python train.py --model="audio frame classifier" --mlp_ratio=4 --fused_qkv=true --kernel_size=31
Rows from block 12 of a small audio frame classifier, named by matrix and row number. Rows with one number belong to one neuron. Each number is 128 + 24 x the weight over its row's rms, rounded and kept within 0 to 255. All counts start at 0. Numbers have three digits each.
After each neuron's rows are labels from the 100 clips, of 14976, where the neuron reaches its highest value: "strongest on" is what is common among them. Only what is clearly more common there than usual is listed. The data: synthesized solo parts of chorales (CocoChorales). In brackets: how many of the 100.
# fc1: second MLP up (model.blocks.12.mlp.fc1.weight, 640x160), inputs 0-79
# fc2: second MLP down (model.blocks.12.mlp.fc2.weight, 160x640, transposed), outputs 0-79

fc1.178:127104113144150135112137099173139112141121160146078089121119121127138101108111118119173112122144123090143116131145110180133120107116150123163161129127120151108102140096126131074152112152101129123098077148152137115127182136148150137117140110
fc2.178:135153119094078131132092146098090126122147108137114137127126151133100163158116141126093168154099140133111148108136161096130160124130115132085085110094129078131141115138118105168109127104128129118157174111078125130141118108117104142131128136
strongest on: note A#3 (70); note B3 (63); note C4 (29); note G#3 (28)

fc1.393:095114117156140106150100115141128133137158147067093142157078114107125137128159111114140107130172143155131163125164144103117114133120128141133115116117127118154124142113116098115180108137101121135149172125173136104113152094125080155110111104
fc2.393:150129131105128137111129144098137111123108111173135128138170136179138136126096144138110146128101096144170091135132107161131118124144118136133137124122143133138127137155112166129093128093146121184097127133085154110166125191155170157159147098
strongest on: note A#3 (96); note F3 (28); double bass (26)

fc1.638:128127169120138130109121137111150118129119110130097089096115132152124137085095129109112123117140115127082149087166146123145160114137113151129080150136156083148146122163142142128102094156136125126091160185118137129093160167165165133123093143
fc2.638:140130104124094112124135150112087126095117162140121142171116143102120114119115104170129129148126157110117129158105121149140097132122178139147143111103102178106122134091112089099158174089091141123122089089136125125138106093147121133127165126
strongest on: note A#4 (82); note G#4 (41); note C5 (38); oboe (30)

fc1.601:079141135117138114105159134145116125103155115146089132096110101153089127162136134112131112153105142117208119144123081142115115113112180148120129149146152128141122144141112104149140114108115152163113083174108131095061162136136128178126105115
fc2.601:125137126151112124135075137133148139155134151100108077122104114133160139104107125137122131072131055154095121084119177120130121095147107146105133115124129152122165133123108150100101092136133099081141124122152122131116146146139075123135116165
strongest on: note G#4 (91); note F#4 (88); clarinet (42)

fc1.408:148146119138182118164158158119155096207155141168153082125135158123095113106142118146151098114152122154115125103132175135095102175158155152182120101164108128090153081122144143153160111110126149095117100152109151119164155137118117128127116176
fc2.408:166149148165076142086116124134104147059112079094113133129118135134139112141106142109111148135096150114154115139137112116135151054096135106097118138127148128160096158134097143099120132125121127159120180160165100128096118154158172130150186084
strongest on: note F4 (100); note D#4 (55); note F#4 (51); clarinet (35)

fc1.362:108154159183136116109109168143129132102106108160105094147108126121112152110131085117105131116091146130152127124115136105123148095101094112130128127118139117063150126129126171119161152163159128151128138097123126087110145113133135118141166162
fc2.362:114114095091123115119186156127144087118109121124143125069110128160128147105103142140148142155155120154133129125123120143128117125118156129100134145142136160129135141126123104162108140129112120108113095135134148162144109153149170073120112156
strongest on: note F#5 (99); note D#5 (55); flute (40); note G#5 (39)

fc1.539:103121100135107132134116150135137133121105121173122110093120138129122118148098122118113171111154165120126146115129092149100110138144144164098144104106094133139123127129177127094113123119127127109107130079117127061141141161090133136058134125
fc2.539:153127171133150102130094103104092107126164150091155126153140116145108147129138111135133075108132085122128115147124136112145151146112142102143104137133170130111112108142073124128124096157112127143150165183127140205077128074159093119173122124
strongest on: note D#4 (85); trombone (48); note F4 (45); note C#4 (42)

fc1.193:120132156148133127163141115176124134169132129118088136115135168135126127083112137137109125090132155128091128126131164101109112105122110144095103126112135106141112148089119117111075074114149142174175121159111146102150138107161112100118130153
fc2.193:140154134078145150157128130099113103086163103158096120143120113140131100160110090092138130161132092123136154147097115147118157141143172128131134122108124186121116095117167121138143158124123115119105153134079121139106093148081137162112081118
strongest on: note D4 (96); note D#4 (53); note C4 (37); bassoon (29)

fc1.83:121138105145129113151114114153122133104101145141098130142148130104132121112142120119136120083144132172185115082123118149184133103132120141112095128156153142137123137122139125125134130187101178111124118097087171130126116135152121124175108114
fc2.83:124137118054107156110120150080114125156149118138139126112095143161105140125130134121125107161125149115093121143146133105088118151135162112184143153114111122112101146155127131104087121121184078123131139183146109148122135134106109144095143129
strongest on: note B3 (48); note F#5 (45); note E5 (36); note A#3 (35)

fc1.412:108161162159132180133101127136126152125168166115079105152104132099139092137137150119121129087102102138134148108141125118057157142098103086112160110138160115127082114110124137107135137118117167110140180148155128116096123138102141134126184135
fc2.412:148139117088112101126115121088125136161116101147167113112102103140128137114115107160118086182127140115106136095130166108188118113182147165160095117145133124107157119170148117143135131154121118136122094151128164150145129101168101149112085105
strongest on: note F#4 (58); note F4 (37); note D#4 (36); note E4 (31)

fc1.514:108131121131137071102122156137144137112178105170094164139147101117140110146114138132101151169125160164104099122125088159133117142152114179127133115119144130145085111142115122114130084158153080160093140161169125106112182189167067137113097075
fc2.514:146137133148145154161101076122117145174074149108163085147132115128110161112119127154129115073144108135151119140123150092094138103127117080128107144098143133126139148102132162121106174099074201150117144108094143125132113102106175142148157140
strongest on: note A#3 (100); bassoon (65); note G#3 (60)

fc1.158:128156122123149122092110107083132166133149150117130067100093150122104135166155078157090121108130128124110116102071132114142130151148172135092168123126121141157114088080129114115142157150145112110153099168143091128116158142125095149131114147
fc2.158:150133124143135139156105173166136092130148110147148138131132113151157126104116169117115115142112133113113119131177146156115150103105090139144119124149125104103169145158066137116147098081081144135117195116125126147129138104140121099103146144
strongest on: note F3 (55); note A#3 (50); bassoon (33); note C4 (31)

fc1.624:096153128181114123122139154132116140151120124129072115119149117185149130154149159120071155149139151127129140109144117134157173114084158127144129156135097145136111127121107177103142193110163179166140117118145126147123116120137142159154133169
fc2.624:154125155083149114152123086120121118117125156109146140134088143072108150120134120137174095112123094133146132136087142130100100132164098151113124080107137116096141149119141114143149091140093086113108147116121138117127144106139088086113145066
strongest on: note G#4 (64); note C#3 (28); oboe (27)

fc1.472:114151159138153125165120127118145111138161151145117078099149167132109171118109137156123098120109130104108092140129118177102111112132160125124098147116173076125157122149128110143123119156114135121120162151101089123077182138167120120158149140
fc2.472:153120105092099132117126131128128116105112120112137174149138136136158080130145127139166158146144124130134138128090111082170146135146102116155127114123115165109087124094124141135143125119088143145109114095155148124172088114124156138089115103
strongest on: note C4 (81); note D4 (41); bassoon (40); note A#3 (38)

fc1.537:110148162179093098134100109154141140088087137132164098137186130143118146143124151145094180147139146124110122130098170084106154150108128154163133162135114139133117080094087148074122136153120120108138133111090154082103131101150104151117151162
fc2.537:136110079133172109136108132114108116090162098132128116125084118096153125150123101091136131135150121103136140109152090127129121121130142107121124090110105136112156191163146073172143092135140100116114122176173091145103176130090108091137091108
strongest on: note B3 (86); note A#3 (46); note C#4 (42); note A3 (36)

fc1.599:132142176134121126130165184086138117169169082128133112132114085111131142126141139127143138126134092124137121130102111108154084112103113110140107111094134129123076100131118093114148113118117112106131143134123116131132152112175133173139093143
fc2.599:130082106113093099139119097145151137088102148131117153125138158163137108123116102131134115149138164140132089139144139143100148099151165145132129133159140155120133122109146207167103156164108156173080107142128125129130112136098119112147155119
strongest on: note F#4 (100); viola (53); note E4 (46); note D4 (31)

fc1.344:161104161145103056089158100105146132143155152148107113092087144149143137089134141129148094136141128152164110109149132092101109121150141139166131155148135154134125117099123111132083161174155162127114135090090140149110191114138055117114129135
fc2.344:095141089131163194162121156158118140136106135124089124148155105131106131149133162134100136120180114118101146160114106158146150138128156137118101101111148107139124119125155123134165083093113130131133111185177111082094110132127193117148088124
strongest on: note F5 (93); note F#5 (57); note D#5 (55); flute (51)

fc1.361:099089146155116132127140088126148152135099154121154083115134133130143075142098088107147110118109096117126111129101138150146154091132134143120160125117081112137144107162129126122107164106113141136111157111141117129108118138113118114170161118
fc2.361:119174094131125127105096150121106056147127099122098184124147092137132172107131166161147145129152159131120153141153124111113113147124152112143102133137156159105133131096118152123127105165127131109126085145130146113166121128141107151090088154
strongest on: note B3 (30); note E5 (27); note G5 (25)

fc1.161:144121108176134123094128134151133116128105093182074119146129114118125131099112122134158113149148158113145146112100146110159085133169136151094115108104109117117127127160110168125131067204105164105120170140112164119128174150091117132126113129
fc2.161:097092153128147104157105148114101136144179135113107125115151172136145134147145121077115151078136116140163102134158137102116137098131118121142140114102139147138132140141128106151118156098211126120104110127150110100081117126173166132163143161
strongest on: note B3 (57); note B4 (26)

fc1.189:093119151147154125128136133159113112121130137118121112116077124121127091109147089089163111091124134124084146127144133096146163127181150148149117141114137150119147154139132130124113108175123090126156144194160137161114107086135078119134138144
fc2.189:125149153134119127106126154083173119112156123108139142135191131125176161096133130138106090109119137100191124127112130138108091104110115106137158108120107104131102084151112140105109132095136151138089133084105117101122149159091183137152091108
strongest on: note E3 (99); note F#3 (43); bassoon (43); note B3 (40)

fc1.410:127120110168131107119087146122140123166097129160097112112159128141161105098124145167135139109124127094115151153139113129159140100127100098089106099100136179107139104119117141133102152126129157132138117129127155144120153082111143110120142131
fc2.410:099112157134117153158172137151115122107139150126114110133101119089121151145119101120136144151133111133113081107133139105089116160095136128154135159135136089133102148148138110142154124161164123124147120125153124094131110146134120100155080129
strongest on: note D4 (72); trombone (34); note G4 (34); note F4 (31)

fc1.265:099131106131090121116119125138120142117137096120050142201146132121154098090148124106131117180148193101141142155113115151141096104137103099123123154102088146140125123097144155073135137120114118152126147164150168128126121165137166129144134113
fc2.265:142117121124139105117153114110127096172150155132169083109077127153114141144076123161069134077139078167132131117144121134146156152104148144127128115154164122145128144139122110156096110146146098110115131118092116124131137101125089144100142105
strongest on: note A#3 (35); note F5 (29); note A#4 (29)

fc1.431:144118149127124147146109116092127098141159122160132133153144109072124124125106163130127148100118150125159144098139135096113140127099111111126127121157145129123169134073125131102088173136177134126158191111091119098096158104173173125130136145
fc2.431:099170140097154091152156147147099166122112111113114121115161159195125139138097106135134127142108107157116127156124119130130142142136104120126151098123119117139108118140119093161168098096136115131152113168119123126121108134128129138093122104
strongest on: note F#4 (50); note F4 (38); note E4 (34); oboe (30)

fc1.228:101146131089183106093115162090129104187146132140124115129134127095175165117054185090147138117119129165149151135122110107134144123072160130108102115128146136114144149120151092134149149124133152120118166117092103148168115105130124121085119136
fc2.228:175138129145135170156154064154105131108156168116128149117129147154105116144158103114131119142138102142172123154127135102165134169095109117172166157148124106154134138101107134116101057109150144163135108124142146090128108103089148137139145127
strongest on: note F5 (91); note D5 (48); note G5 (43); trumpet (38)

fc1.32:166091141134117086136099139170094105118142119140086117130121169136110173140136131162101089126128119173134124092097098143105131129117150159170089140120168121120090097136071121116124083144127126066146093166113115118097123111127146126133145144
fc2.32:095138166126106150102166119132147196126120148131147098144134099182158147102131148130123204126145157085118120162140156113162110111154120119095119125127110123133174149089193136100142152116129133144119138118126167123162154165189134146116129141
strongest on: note C4 (69); bassoon (30); note B3 (30)

fc1.430:121159116152141112136092150100133101119114108169126158119140104155093150166129114125100148114142115135153127130086111149143155121156140135125127124112154124119138144116116095145138151125064161168122153117131168132090134165124117094113086115
fc2.430:125105150131098145105130120159111161125122154099117084123120152088153138115126144131157107124114143126104092113161141124112098131127106121122108149138107153107139130143122178105126152123167108135126104155152111123147133103151114152168149135
strongest on: note D4 (48); note C#4 (28); cello (25)

fc1.76:134140134188133119108085095172094104124128132152105163128163154100128084139105139101129105089112102126133130109151107137113167152121187170079123090106138110147128109159158146138134131136151111171118152140126152143108122132144136135194095128
fc2.76:112108109099130129153186148108123118138129098110141118132112095137135146093130106176140132129151139139130158140107104146146091105140082113154118137130128138104116159127136116090113155117104171124132120167101136119123127107136075101121141123
strongest on: note D#4 (94); note F4 (63); trombone (51); note G#4 (32)

fc1.402:107152121182089152119145160132130107130186142148155122138117114086145138120170115098126090148104078177137121098094136180125133133195162141124118110169118104098145125145072144117113141145133170115122112156104130131082131174105148105162091175
fc2.402:139109135085156074143123123103138135093082107109101153121127133162071129128057152140114128125142193105173146155128119123103113133111133117113110123086136144170086123106188167147141118116125134157102150121144116112130154093161087134134170087
strongest on: note F4 (73); note G#4 (43); note D#4 (38); note G4 (31)

fc1.131:087127094151119081142096115123105143102108134112080106147124116129093181124137154125118151133159142137142129167111146098121128105139136128116148103139153140121114126062141118132152167134129149117102115114118135088107117152125154077123138149
fc2.131:147115133087142149138163130119195103124127133149167143089135128117155093094106081134135092095124129106105121113118099158098107148110123171142097142122107083146117110189093140125113123150149131118150155132161110162131133089121094151116123104
strongest on: note F#5 (63); note A#3 (36); note E5 (32); note D#5 (32)

fc1.332:089148137125120108116096126095094109102135106136096138116100106105117150180109118142163152090128165099110128105135142124137141112172124173123090120170127132107131140074156119098136115112112137132127152128169142115133128103167125143173091105
fc2.332:135139133102169129129169150126153162147156116116180091149151153165142135080117169107096078128141094150152136157138107132135132128064100103122170108102127097116088127157088094131113114134117137146141155147061100144125147125114146097079173159
strongest on: note F5 (91); note D5 (48); note D#5 (42); note G5 (34)

fc1.111:151162156139127140119148134146133142166134143148134155079112115118166134126150157139118129117107173163109161059122111139111130149113152100134143153111114102106102131141150113139143133150139164104105111111086121145117117174184177152128070122
fc2.111:110111114117101101120100090146097094098131106113087111158140127107125107152104110103144105115136063100168131176100150098106137126124073118112125110160148143115162137146150169150117136146105106137152118125180122094129126098084109131135182130
strongest on: note F#4 (49); note G#4 (45); note D#4 (29); note E4 (26)

fc1.464:109119129201090097128122128129105077105161141184113135131124134143127150146111129136143151129110146182144146150158148097157169144150166128155114118090104107108131152113119115104135088173104124150131167143115093134146147123102121150141125162
fc2.464:144148135082188124114134160127153160190111114129125109134128139159127136094158135122101109133156110093127134142108106167077070104096112160134127097145148147166141123124156129151113125095151132107086135088132153094112134122171141101153122103
strongest on: note A#3 (100); bassoon (58); note G#3 (53); tuba (35)

fc1.216:133113080158123100140140137165124105135098165123097123078144148142094138129062139133135131133114167128152144169139128118138112159123113139100130165127127164157124125145128119110155123144143095132106112132102118110095175162102101151110133147
fc2.216:096124159138090110122107103139145163144138102158127096138121112110163182109182151153165092105137065117090114109084112104118150137162105131147114125120133112097110154117105131178102117120140157125147084114106167091143090111103127118113103130
strongest on: note F#5 (48); note F5 (32); note B4 (27); flute (26)

fc1.552:124150167157124139086135092120107119154109130148138093130089110121128149129142133118120118117183137139135077115124131185141126128155165123087110121137148171081153136145157140119124170205150120164157164152120120104136148152116137132111078105
fc2.552:118152076088113104115123182122137099101141108118079146097123150164136135132103135141113085152038120149126140138152106126132123129094144147163154110130117107157081140151109101134112096083119092116119117122115136162086122102128105120163184173
strongest on: note F#5 (100); note G#5 (51); note D#5 (46); note F5 (43)

fc1.244:144160109160105114146117137150138110157128086129123142142144123155140154173159124126142089114128097099141105144130168165161164092155091099103132098136140130119130128077117112125127128119161137143104146118110095097114135137136128068104141142
fc2.244:096084167097146155126113145140133146108142163137125128140102128105092127108120133132089140171130165155119136109125091132101094170118171153174124147112125134123099126170152118139107144138079138140158105137133130160156113124142132176132114125
strongest on: note D#4 (82); cello (58); note D4 (55); note C4 (41)

fc1.484:094135144125168110129124145109126121129152161171113161110137113117169150121131143161122186087117144117110132116128121087115115114120134103135125127165136163109163112102143092113124120133146090103115156146092140080124145098131107179125147115
fc2.484:134097119124130154133089093153093140113088058110105103123132141161091104136099111084148076140133121144132161127111127141148138104107122136130130137099091087158101141135114151130134174107110111158156104157113119143092103135130138086133100154
strongest on: note D4 (68); note E4 (34); note D#4 (29); note G4 (26)

fc1.241:069154117124178106127151129090159149115143151139147139167134122120112140147137104172098094088135160155119090105115131123136146144107168169110077112130145147144130127097138147123115135179102114160104159106122100129128082126119135102142110108
fc2.241:150109151127089135132120120130108103124126118101086088055159132131147112123102133100150128152098111100137203143149118090109099101146090078149156149139108119103124143137109121097120139101150136117108097123095148107109136114157130166104146106
strongest on: note F#4 (96); note B4 (61); note G#4 (45); note A#4 (32)

fc1.533:081111121112147114122101134090152171139140127111111108145168095140155160164099144120102083129140153149130143125108119140150136075142138127131093079164117097088105104152141135131146135143139146156146096118143143068085112113124143103097097144
fc2.533:170134161141100123142121164164119074128112157116148133094119161103116068099128134136147176134104115126139129122147143124110083156087144138162158181110158167127150161122100111121145149112129116109111128163119094183164152140128137157142158148
strongest on: note F#4 (75); note G#4 (48)

fc1.566:122148168151139050139093143176113125091121082134112114130120173125148166133127148116141147088143151174140106132124135121129108163114150101115166135069134096137121117132126139147118140150122161114131129114113113162114171143082110126139098109
fc2.566:123120086119130201134104088096116137190093164139147141135153090143125084108122115126115096146134119101116180108164147125131176110141076187145099135164136139142143120141147151148133120121123125173141148155142165117136102112163103153103138130
strongest on: note D#4 (93); note A#3 (38); cello (29); note C4 (29)

fc1.586:100096093127119099162107118088137141114142129146099129127153114158073106088132102170125072100164105128175081128104139141122144119102152142097109121109109137125096137138125160111071102152161157129146143136151128093138130131104120163165120107
fc2.586:133164089152147126117100157153115125103119157134085140157116137115133141161108145103153144131105134132076148116158135131150103105086139132112150122121133138122164129084154104111133105101123104146118144155093076147137100133133118128095110121
strongest on: note A#4 (93); oboe (65); note B4 (42); note G#4 (38)

fc1.613:098134161142172119156118128159159105186112137128139090146112128138069105105137124125136123079159108116100153129155156099146168169198156153127147132143151136130146135111078111126154131155133123119126186141186133148107133122160093097140142104
fc2.613:135155115127148133132115115091125166126120103120129154145136111105154179130162126134150085121104158143106151094111142186123119108116098132130107135116115126119082130113129159128119133118103112144137088151106108147116111123150123177132121082
strongest on: note F3 (77); note G3 (52); note G#3 (31); bassoon (31)

fc1.593:136111115131113141126121147199104110178159165177085134158124174134092157128155166168137151127092122132154143091112128142144136129122124104141143116111147082121127139101137133144117134148104141106105104124092122106140127142127136149135119147
fc2.593:087136133143135114125149113075154123090137106083137120068153097145143082136124098071155134125165119133127089113129102089094142119135154152118120148139119147109147112149131081104130110156117109156147181143124154120102150131159092121114121109
strongest on: note A5 (63); note G5 (53); trumpet (32)

fc1.371:105122137211116102119125073120132120131101131121130089159145130114140166112146128106139122135119128111123102145130121139139163132137124077137096123120129140103113146114134150073159158150149087111159157144100107093118156114133178110133174104
fc2.371:098119128074109149103101196129124141113123144124129147114135078134118120139137139133142107097142112141127153109118149136124094176141173149147164120127119117127123115129134120193146080139151131123113114119161129164136111150137069172133078135
strongest on: note E3 (64); note F#3 (37); note A3 (32); instrument: bassoon (31)

fc1.335:099105121155107124125093125106145110129160190142136106157147133141089140151151162098146127112141164154122081120087081137122151093127124156114145071126102167120141096134113117126151152140097156134128100070112122123110157114173116155116126101
fc2.335:151142150146177148142163098164137141115116120116110134130122127122150085158143131097125163138159129122152139140116125077104165165076121133123174161101133092076139182121176102149126154116152135132113145117161107127159145159134128122150111156
strongest on: note A5 (95); note G5 (58); trumpet (27); flute (27)

fc1.557:129162058160132121123131124131127158093133145144094152097159149160141121060127124126141104106116136153165137188118103127156079091130151126131113156104125117122145145110120117145140094136103159152158093127100159059114148136131089164100104163
fc2.557:115089196107129131165142123141119105175124089126141114134096121080145142170113125120143141139150125093092088085124132114122155163151103121100130101159136139133100131132147122134148123139134081102076162127144111129144115119108145131136154107
strongest on: note C4 (53)

fc1.337:112115133185170133147066154154121155135105134129156140136096097184138174123143144084105130150088116088088132115085102115155139108090149121108113110118125143128151114136125110128084162150105088149156156138154145155135154121134091179144104121
fc2.337:133108149113124122102180095126135097141135165090130126121134125092131117151138136158157125120146136156153115152120147120110152129126104139154162120124115143092105107143110174148171115087172162107121120095111125106119115117144145082102122124
strongest on: note D#4 (69); note C#4 (36); trombone (29); note A#3 (28)

fc1.115:143149147150103147151119143100175095165102126131096117113081144100093129151136133070169130093129122098154124132165117106142129141083151151146109129165130136084111122126144102114082152149139146124101139114129117119165178103133148121107106114
fc2.115:115130136146185150155124096144077160110157119126089129130163127129160139107129137127115109147114133186093123120099116138135144115137127088134150103098146124128089157125141159141176131113152094125168135175108155159108101140117128149158172113
strongest on: note F5 (63); note D#5 (38); flute (28)

fc1.604:139121150144174078145112157105137167198088120130100132164102152165155132107158104108148161095125131124111168132151137149133138126119139130146118097171116135174102127078128089138114142152139134093130090133178099118163123133110111123105157145
fc2.604:152136110108108172124137106134114127099131104123160135111172083081148111114084146136127124154145161139123126102132102120129133127111130099092156155097144092146167149163130156118149092121110173136126154151088151143140127129160174116178098074
strongest on: note B3 (61)

fc1.226:132116108161130127142127145122132124130111123167134105161151150121116109159089169146137086102127109133112168149123111107152141146147117133157099143110144133154026128126159158104104120148134098131131107109148152105133117095155107138138133125
fc2.226:126130157143131115124158138136115127183147132085136130123128146149144156127178098124132165156101160136146119118141173162113156117110152151119122130150118096113191111157092129117151151150114152119102135137112087125120127154116139117115113182
strongest on: note F3 (50); note C5 (46)

fc1.164:132115121159145094123126129098134094139127147131120164125138184135177147098136132167138117149159130130127095134141118125120159181149151115156113156117121154115107130098159108090095112148108114158143168173159124098066144149134118090080132131
fc2.164:119118163146107137109133147157129135089147132122115126118116086129107112146137136093119119089090096139168150146119153131158083066126102094108165109119159119135140130170121152130138129130125133126108129080078139141168117119119132169174106137
strongest on: note E3 (99); note A3 (60); note F#3 (55); cello (47)

fc1.249:097164159164144149135155148108112160116134098100113121141121157148125163154154150115151102127134118164117145120098117091121152132152144120138137112133109164158141147090134142080132146114156127119116101120133147079081098133121171135096088125
fc2.249:131114099077108109115103102164142099131118149153125116112132115107138073132106120127105147148133116087177134146128122164143130096097157127127127132134134085114128108160119118183112142160112151120125135136141098123175168135152062096142170119
strongest on: note A5 (38); note G5 (28); note F#4 (27); note A4 (26)

fc1.630:126141139176118130124130174101108110116152113132120138119146088142114169121114146118137093107130123114175135131110175149154169133127109145153108107088126137121109126111156135115132104133142087111139118120132153121097160129129104143137124122
fc2.630:118132152111130153130109111168146132123109145093089093118136148119135062124159152134100155136129117146103126117120131102117082107127152088099140118159146108110138141139116129128131156104130165150115139152127109123115089149129180131163112137
strongest on: note E3 (92); note A3 (37); tuba (32); note F#3 (29)

fc1.24:131148156159128151138141081112122085093137128129111137164122104114146092142118119163100176136118151140129135096082108138142182118130143133100166072118129140129155124158106142129147127096140132118129111106131141079140101187143128138136173150
fc2.24:140140105114091154091123151100140150118147135134117089112155145132097167134108146137104112140148096100103131164151127154124106132161105101147120191115094160113140142112145127142116120139117117127153150166125120130123109124121145145147119099
strongest on: note G#4 (58); oboe (47); note G4 (26)

fc1.528:117101172116084132128112121077144113133126130115073118139082122098153114110143153127147107137124124110154136082152144162104145129151185103136128136133096091128126108127117138125120143100134070131145125100068132122106140078144152127146167173
fc2.528:090120096142142129139114153188118120103158106150153139120171115157083140141115118124101117134128113148130122172115134119126111104103096141111144081140157152156131119138139118104103110143130168111129131144145123130065137146150090099147098079
strongest on: note D#4 (100); trombone (47); note F4 (45); note C#4 (36)

fc1.425:145121122158183123119126125110139094180126137109129084090132138163106137089126116097138141094112127160157082118117100144104172168079157127084116109125129134133127102151157116113116150143130133101117086104088095143104115108158154118140155149
fc2.425:137135121115069109141133175136142156086136139130124174151121127097152114149118146151114133192136145123117165135119147112150101100169107134182145109131144124135110171130126141117176083085128130115116169146162144123114131122102099108124112104
strongest on: note F4 (66); note F#4 (46); note D#4 (46); trombone (43)

fc1.578:078123145145122118154154113102130133132124125135125112118113187103127082115140155115086145086122121172156119097128150122147146096119154103091069132126107160102103161139127161121135130154114118166105126127104164117110143106128139146148110123
fc2.578:152124144118157086091168146149107120136132175163109148133146133135171148121085118156168116105149169116111173126157106139095152146124089156114152095113119112117137114080105152179150125108165151103164112124170122070167125137147144142102141121
strongest on: note F4 (96); note D#4 (59); trombone (37); note G4 (36)

fc1.191:122071170172116134120151132123124121166102159165129104104121113140148124093121120113103136113130131124111148148119101073160084135092143096131108168109139144113122122110107114110127107153158136160145117176155114114096119124145159145112145149
fc2.191:150189101116136137134075143144126125105168091079086176139136146099116126156121117132181124168125147120147123135157141168116157101172116135121150098120128120127104171106147167142129130077140110115113128134112122153180138117120115118144113116
strongest on: note D4 (99); note D#4 (59); note C4 (42); bassoon (29)

fc1.468:116126120174076116136071113118136108116121150148114128138132166125112130147150124162135152094119109166134124124117120142153153137117087134150141072096183160152119085167100149121105143150108084106123120147129164094093156152102135169135137123
fc2.468:132105135121150166138128110130126142161128137089153103136125127138133129134081147109121107133103165121117151117132094070107123151125159122115103153127072093088142153128156089146148093133168153175154149125116111134122094119152135096094121129
strongest on: note C4 (48); note E4 (43); note A#3 (31); note C#4 (29)

fc1.440:147143157139135083109142161138095132122135111142119122163141138132111151144142121106116092104154154101156120096139086097140076144184119116133119123124133125140159107103185086139120129148163134138150137150112094108144137099161095165075124131
fc2.440:118079152121146164125144064139143106117141139148143140128141109172165088138130139141117166124107099141120127148090152170149173111072142117117140148122127147103091122150110130104126125102134133114103135114142149126110126161079154134186152134
strongest on: note A3 (38); note G3 (36); tuba (35); note G#3 (33)

fc1.596:120133176127131126146116129130159135120180155118085106131152145154121123141121122100122120103154091155143092128119131127093122127105096148148072069144110126128102095135134142127129117147097128131105131143128156079095129125084107124141142165
fc2.596:142135111165122079113095152139138125089115138149154114104129123113137118119118127161146164123078128116088157135143136088119139116154115119105136144124123125082157144118099108124114077114117123127122166086145116101152156149168141129091094144
strongest on: note A#4 (80); note G#4 (46); oboe (25)

fc1.341:104116133075145097160133137178127132113112081153059076111102144166148120077127117113121112147116116131134119105132106125116122117166136141156110138108109110131101142146127132135144102165138127118125110131105155113139115120156116081142115134
fc2.341:111121166205098149137148120119129131115157143129157135116158116131140146170177159174164136084119134134160113160125159161136145142113139109096122149115131155113144110099139130146133113124123133165122117164113111131120151176142147157102158132
strongest on: note C4 (99); note A#3 (43); note C#4 (36); note D4 (36)

fc1.6:112121106156117101150078153135118132128145167155150101108133123098116147172121159137096140095127100131098137130122083118128142078132155127086131114123130143098115103133131144085162115153129142049117141110128136118095176133160149113125089096
fc2.6:128139117119173123124163127150148123106116128086131165124130148175135121097127091125141114143123163114152111147138170153102111152110120143173112142130112109121144157120089132148113130138138097211124096167130121138136108106129077132143156162
strongest on: note A3 (42); note D5 (31); note G3 (28); note A#3 (27)

fc1.584:161134081167106076114139124111165117139134111143152116152134117111170103150154080104167090118144132156137130183097154108120123113106102087134146128137156098099122145091166118097161145143087127102109129169140123095083133116085128139151148130
fc2.584:119149171179116151120125148171166160126131144119106155087098133136108150107126164126136145132105067154104117102130091121118169137105145204129111091151118137092130133185076145152080137143146130120142163088103093193155101097157152150118120131
strongest on: note F5 (67); flute (53); note F#5 (47); note D#5 (42)

fc1.133:124108124134114089170111163144137105114160165133110118119096115113127072109147130098077115107157161113162104129117108133118152134141129118084124109123098135115196142151101104082076129158142113186095125104133157140100190142122115124164154117
fc2.133:131138143152152129099091112111103104131131119120172114169170141127096168156133108148147138162076106144098131149142140087120132159141137145170118137092137160131062114108153130168124147133122131089140142161111109093138078116163145140089079111
strongest on: note A#4 (90); oboe (46); note C5 (35); note G#4 (34)

fc1.296:100118141162093116158141121117161127158139128119084095169149131135159185134110120114073134136136067143138093129135122116129138132143150139138104146097149127142154118061114101144158111109156130134144137144116139128051150102130130133121097157
fc2.296:168128140152153109144130111193130117096108138164155132078124105102124093102132130110183121124118113119093141151111122128118129124148117096110166141123133112121115123152129138107100106136111110136118072126158115130223094147130140131117148089
strongest on: note D4 (96); note E4 (31); note C4 (30); bassoon (29)

fc1.157:076122158123151126132105127114120116138146144135115144149153130138142138108122159148152132175077130127119164114112084097167141139186122131108126129144172130163165119112134133133172069156128137150125160143125108128162164122196101110122114082
fc2.157:170131080100119146139153122151168152112106126146127117111091107145120151139142120158113111098170137155144097120147176154051124126095125146170116114115081140107094116156152125133074173104128126102139092124128145148106103152096142132153148146
strongest on: note F#4 (86); note F4 (37); viola (30); note G4 (26)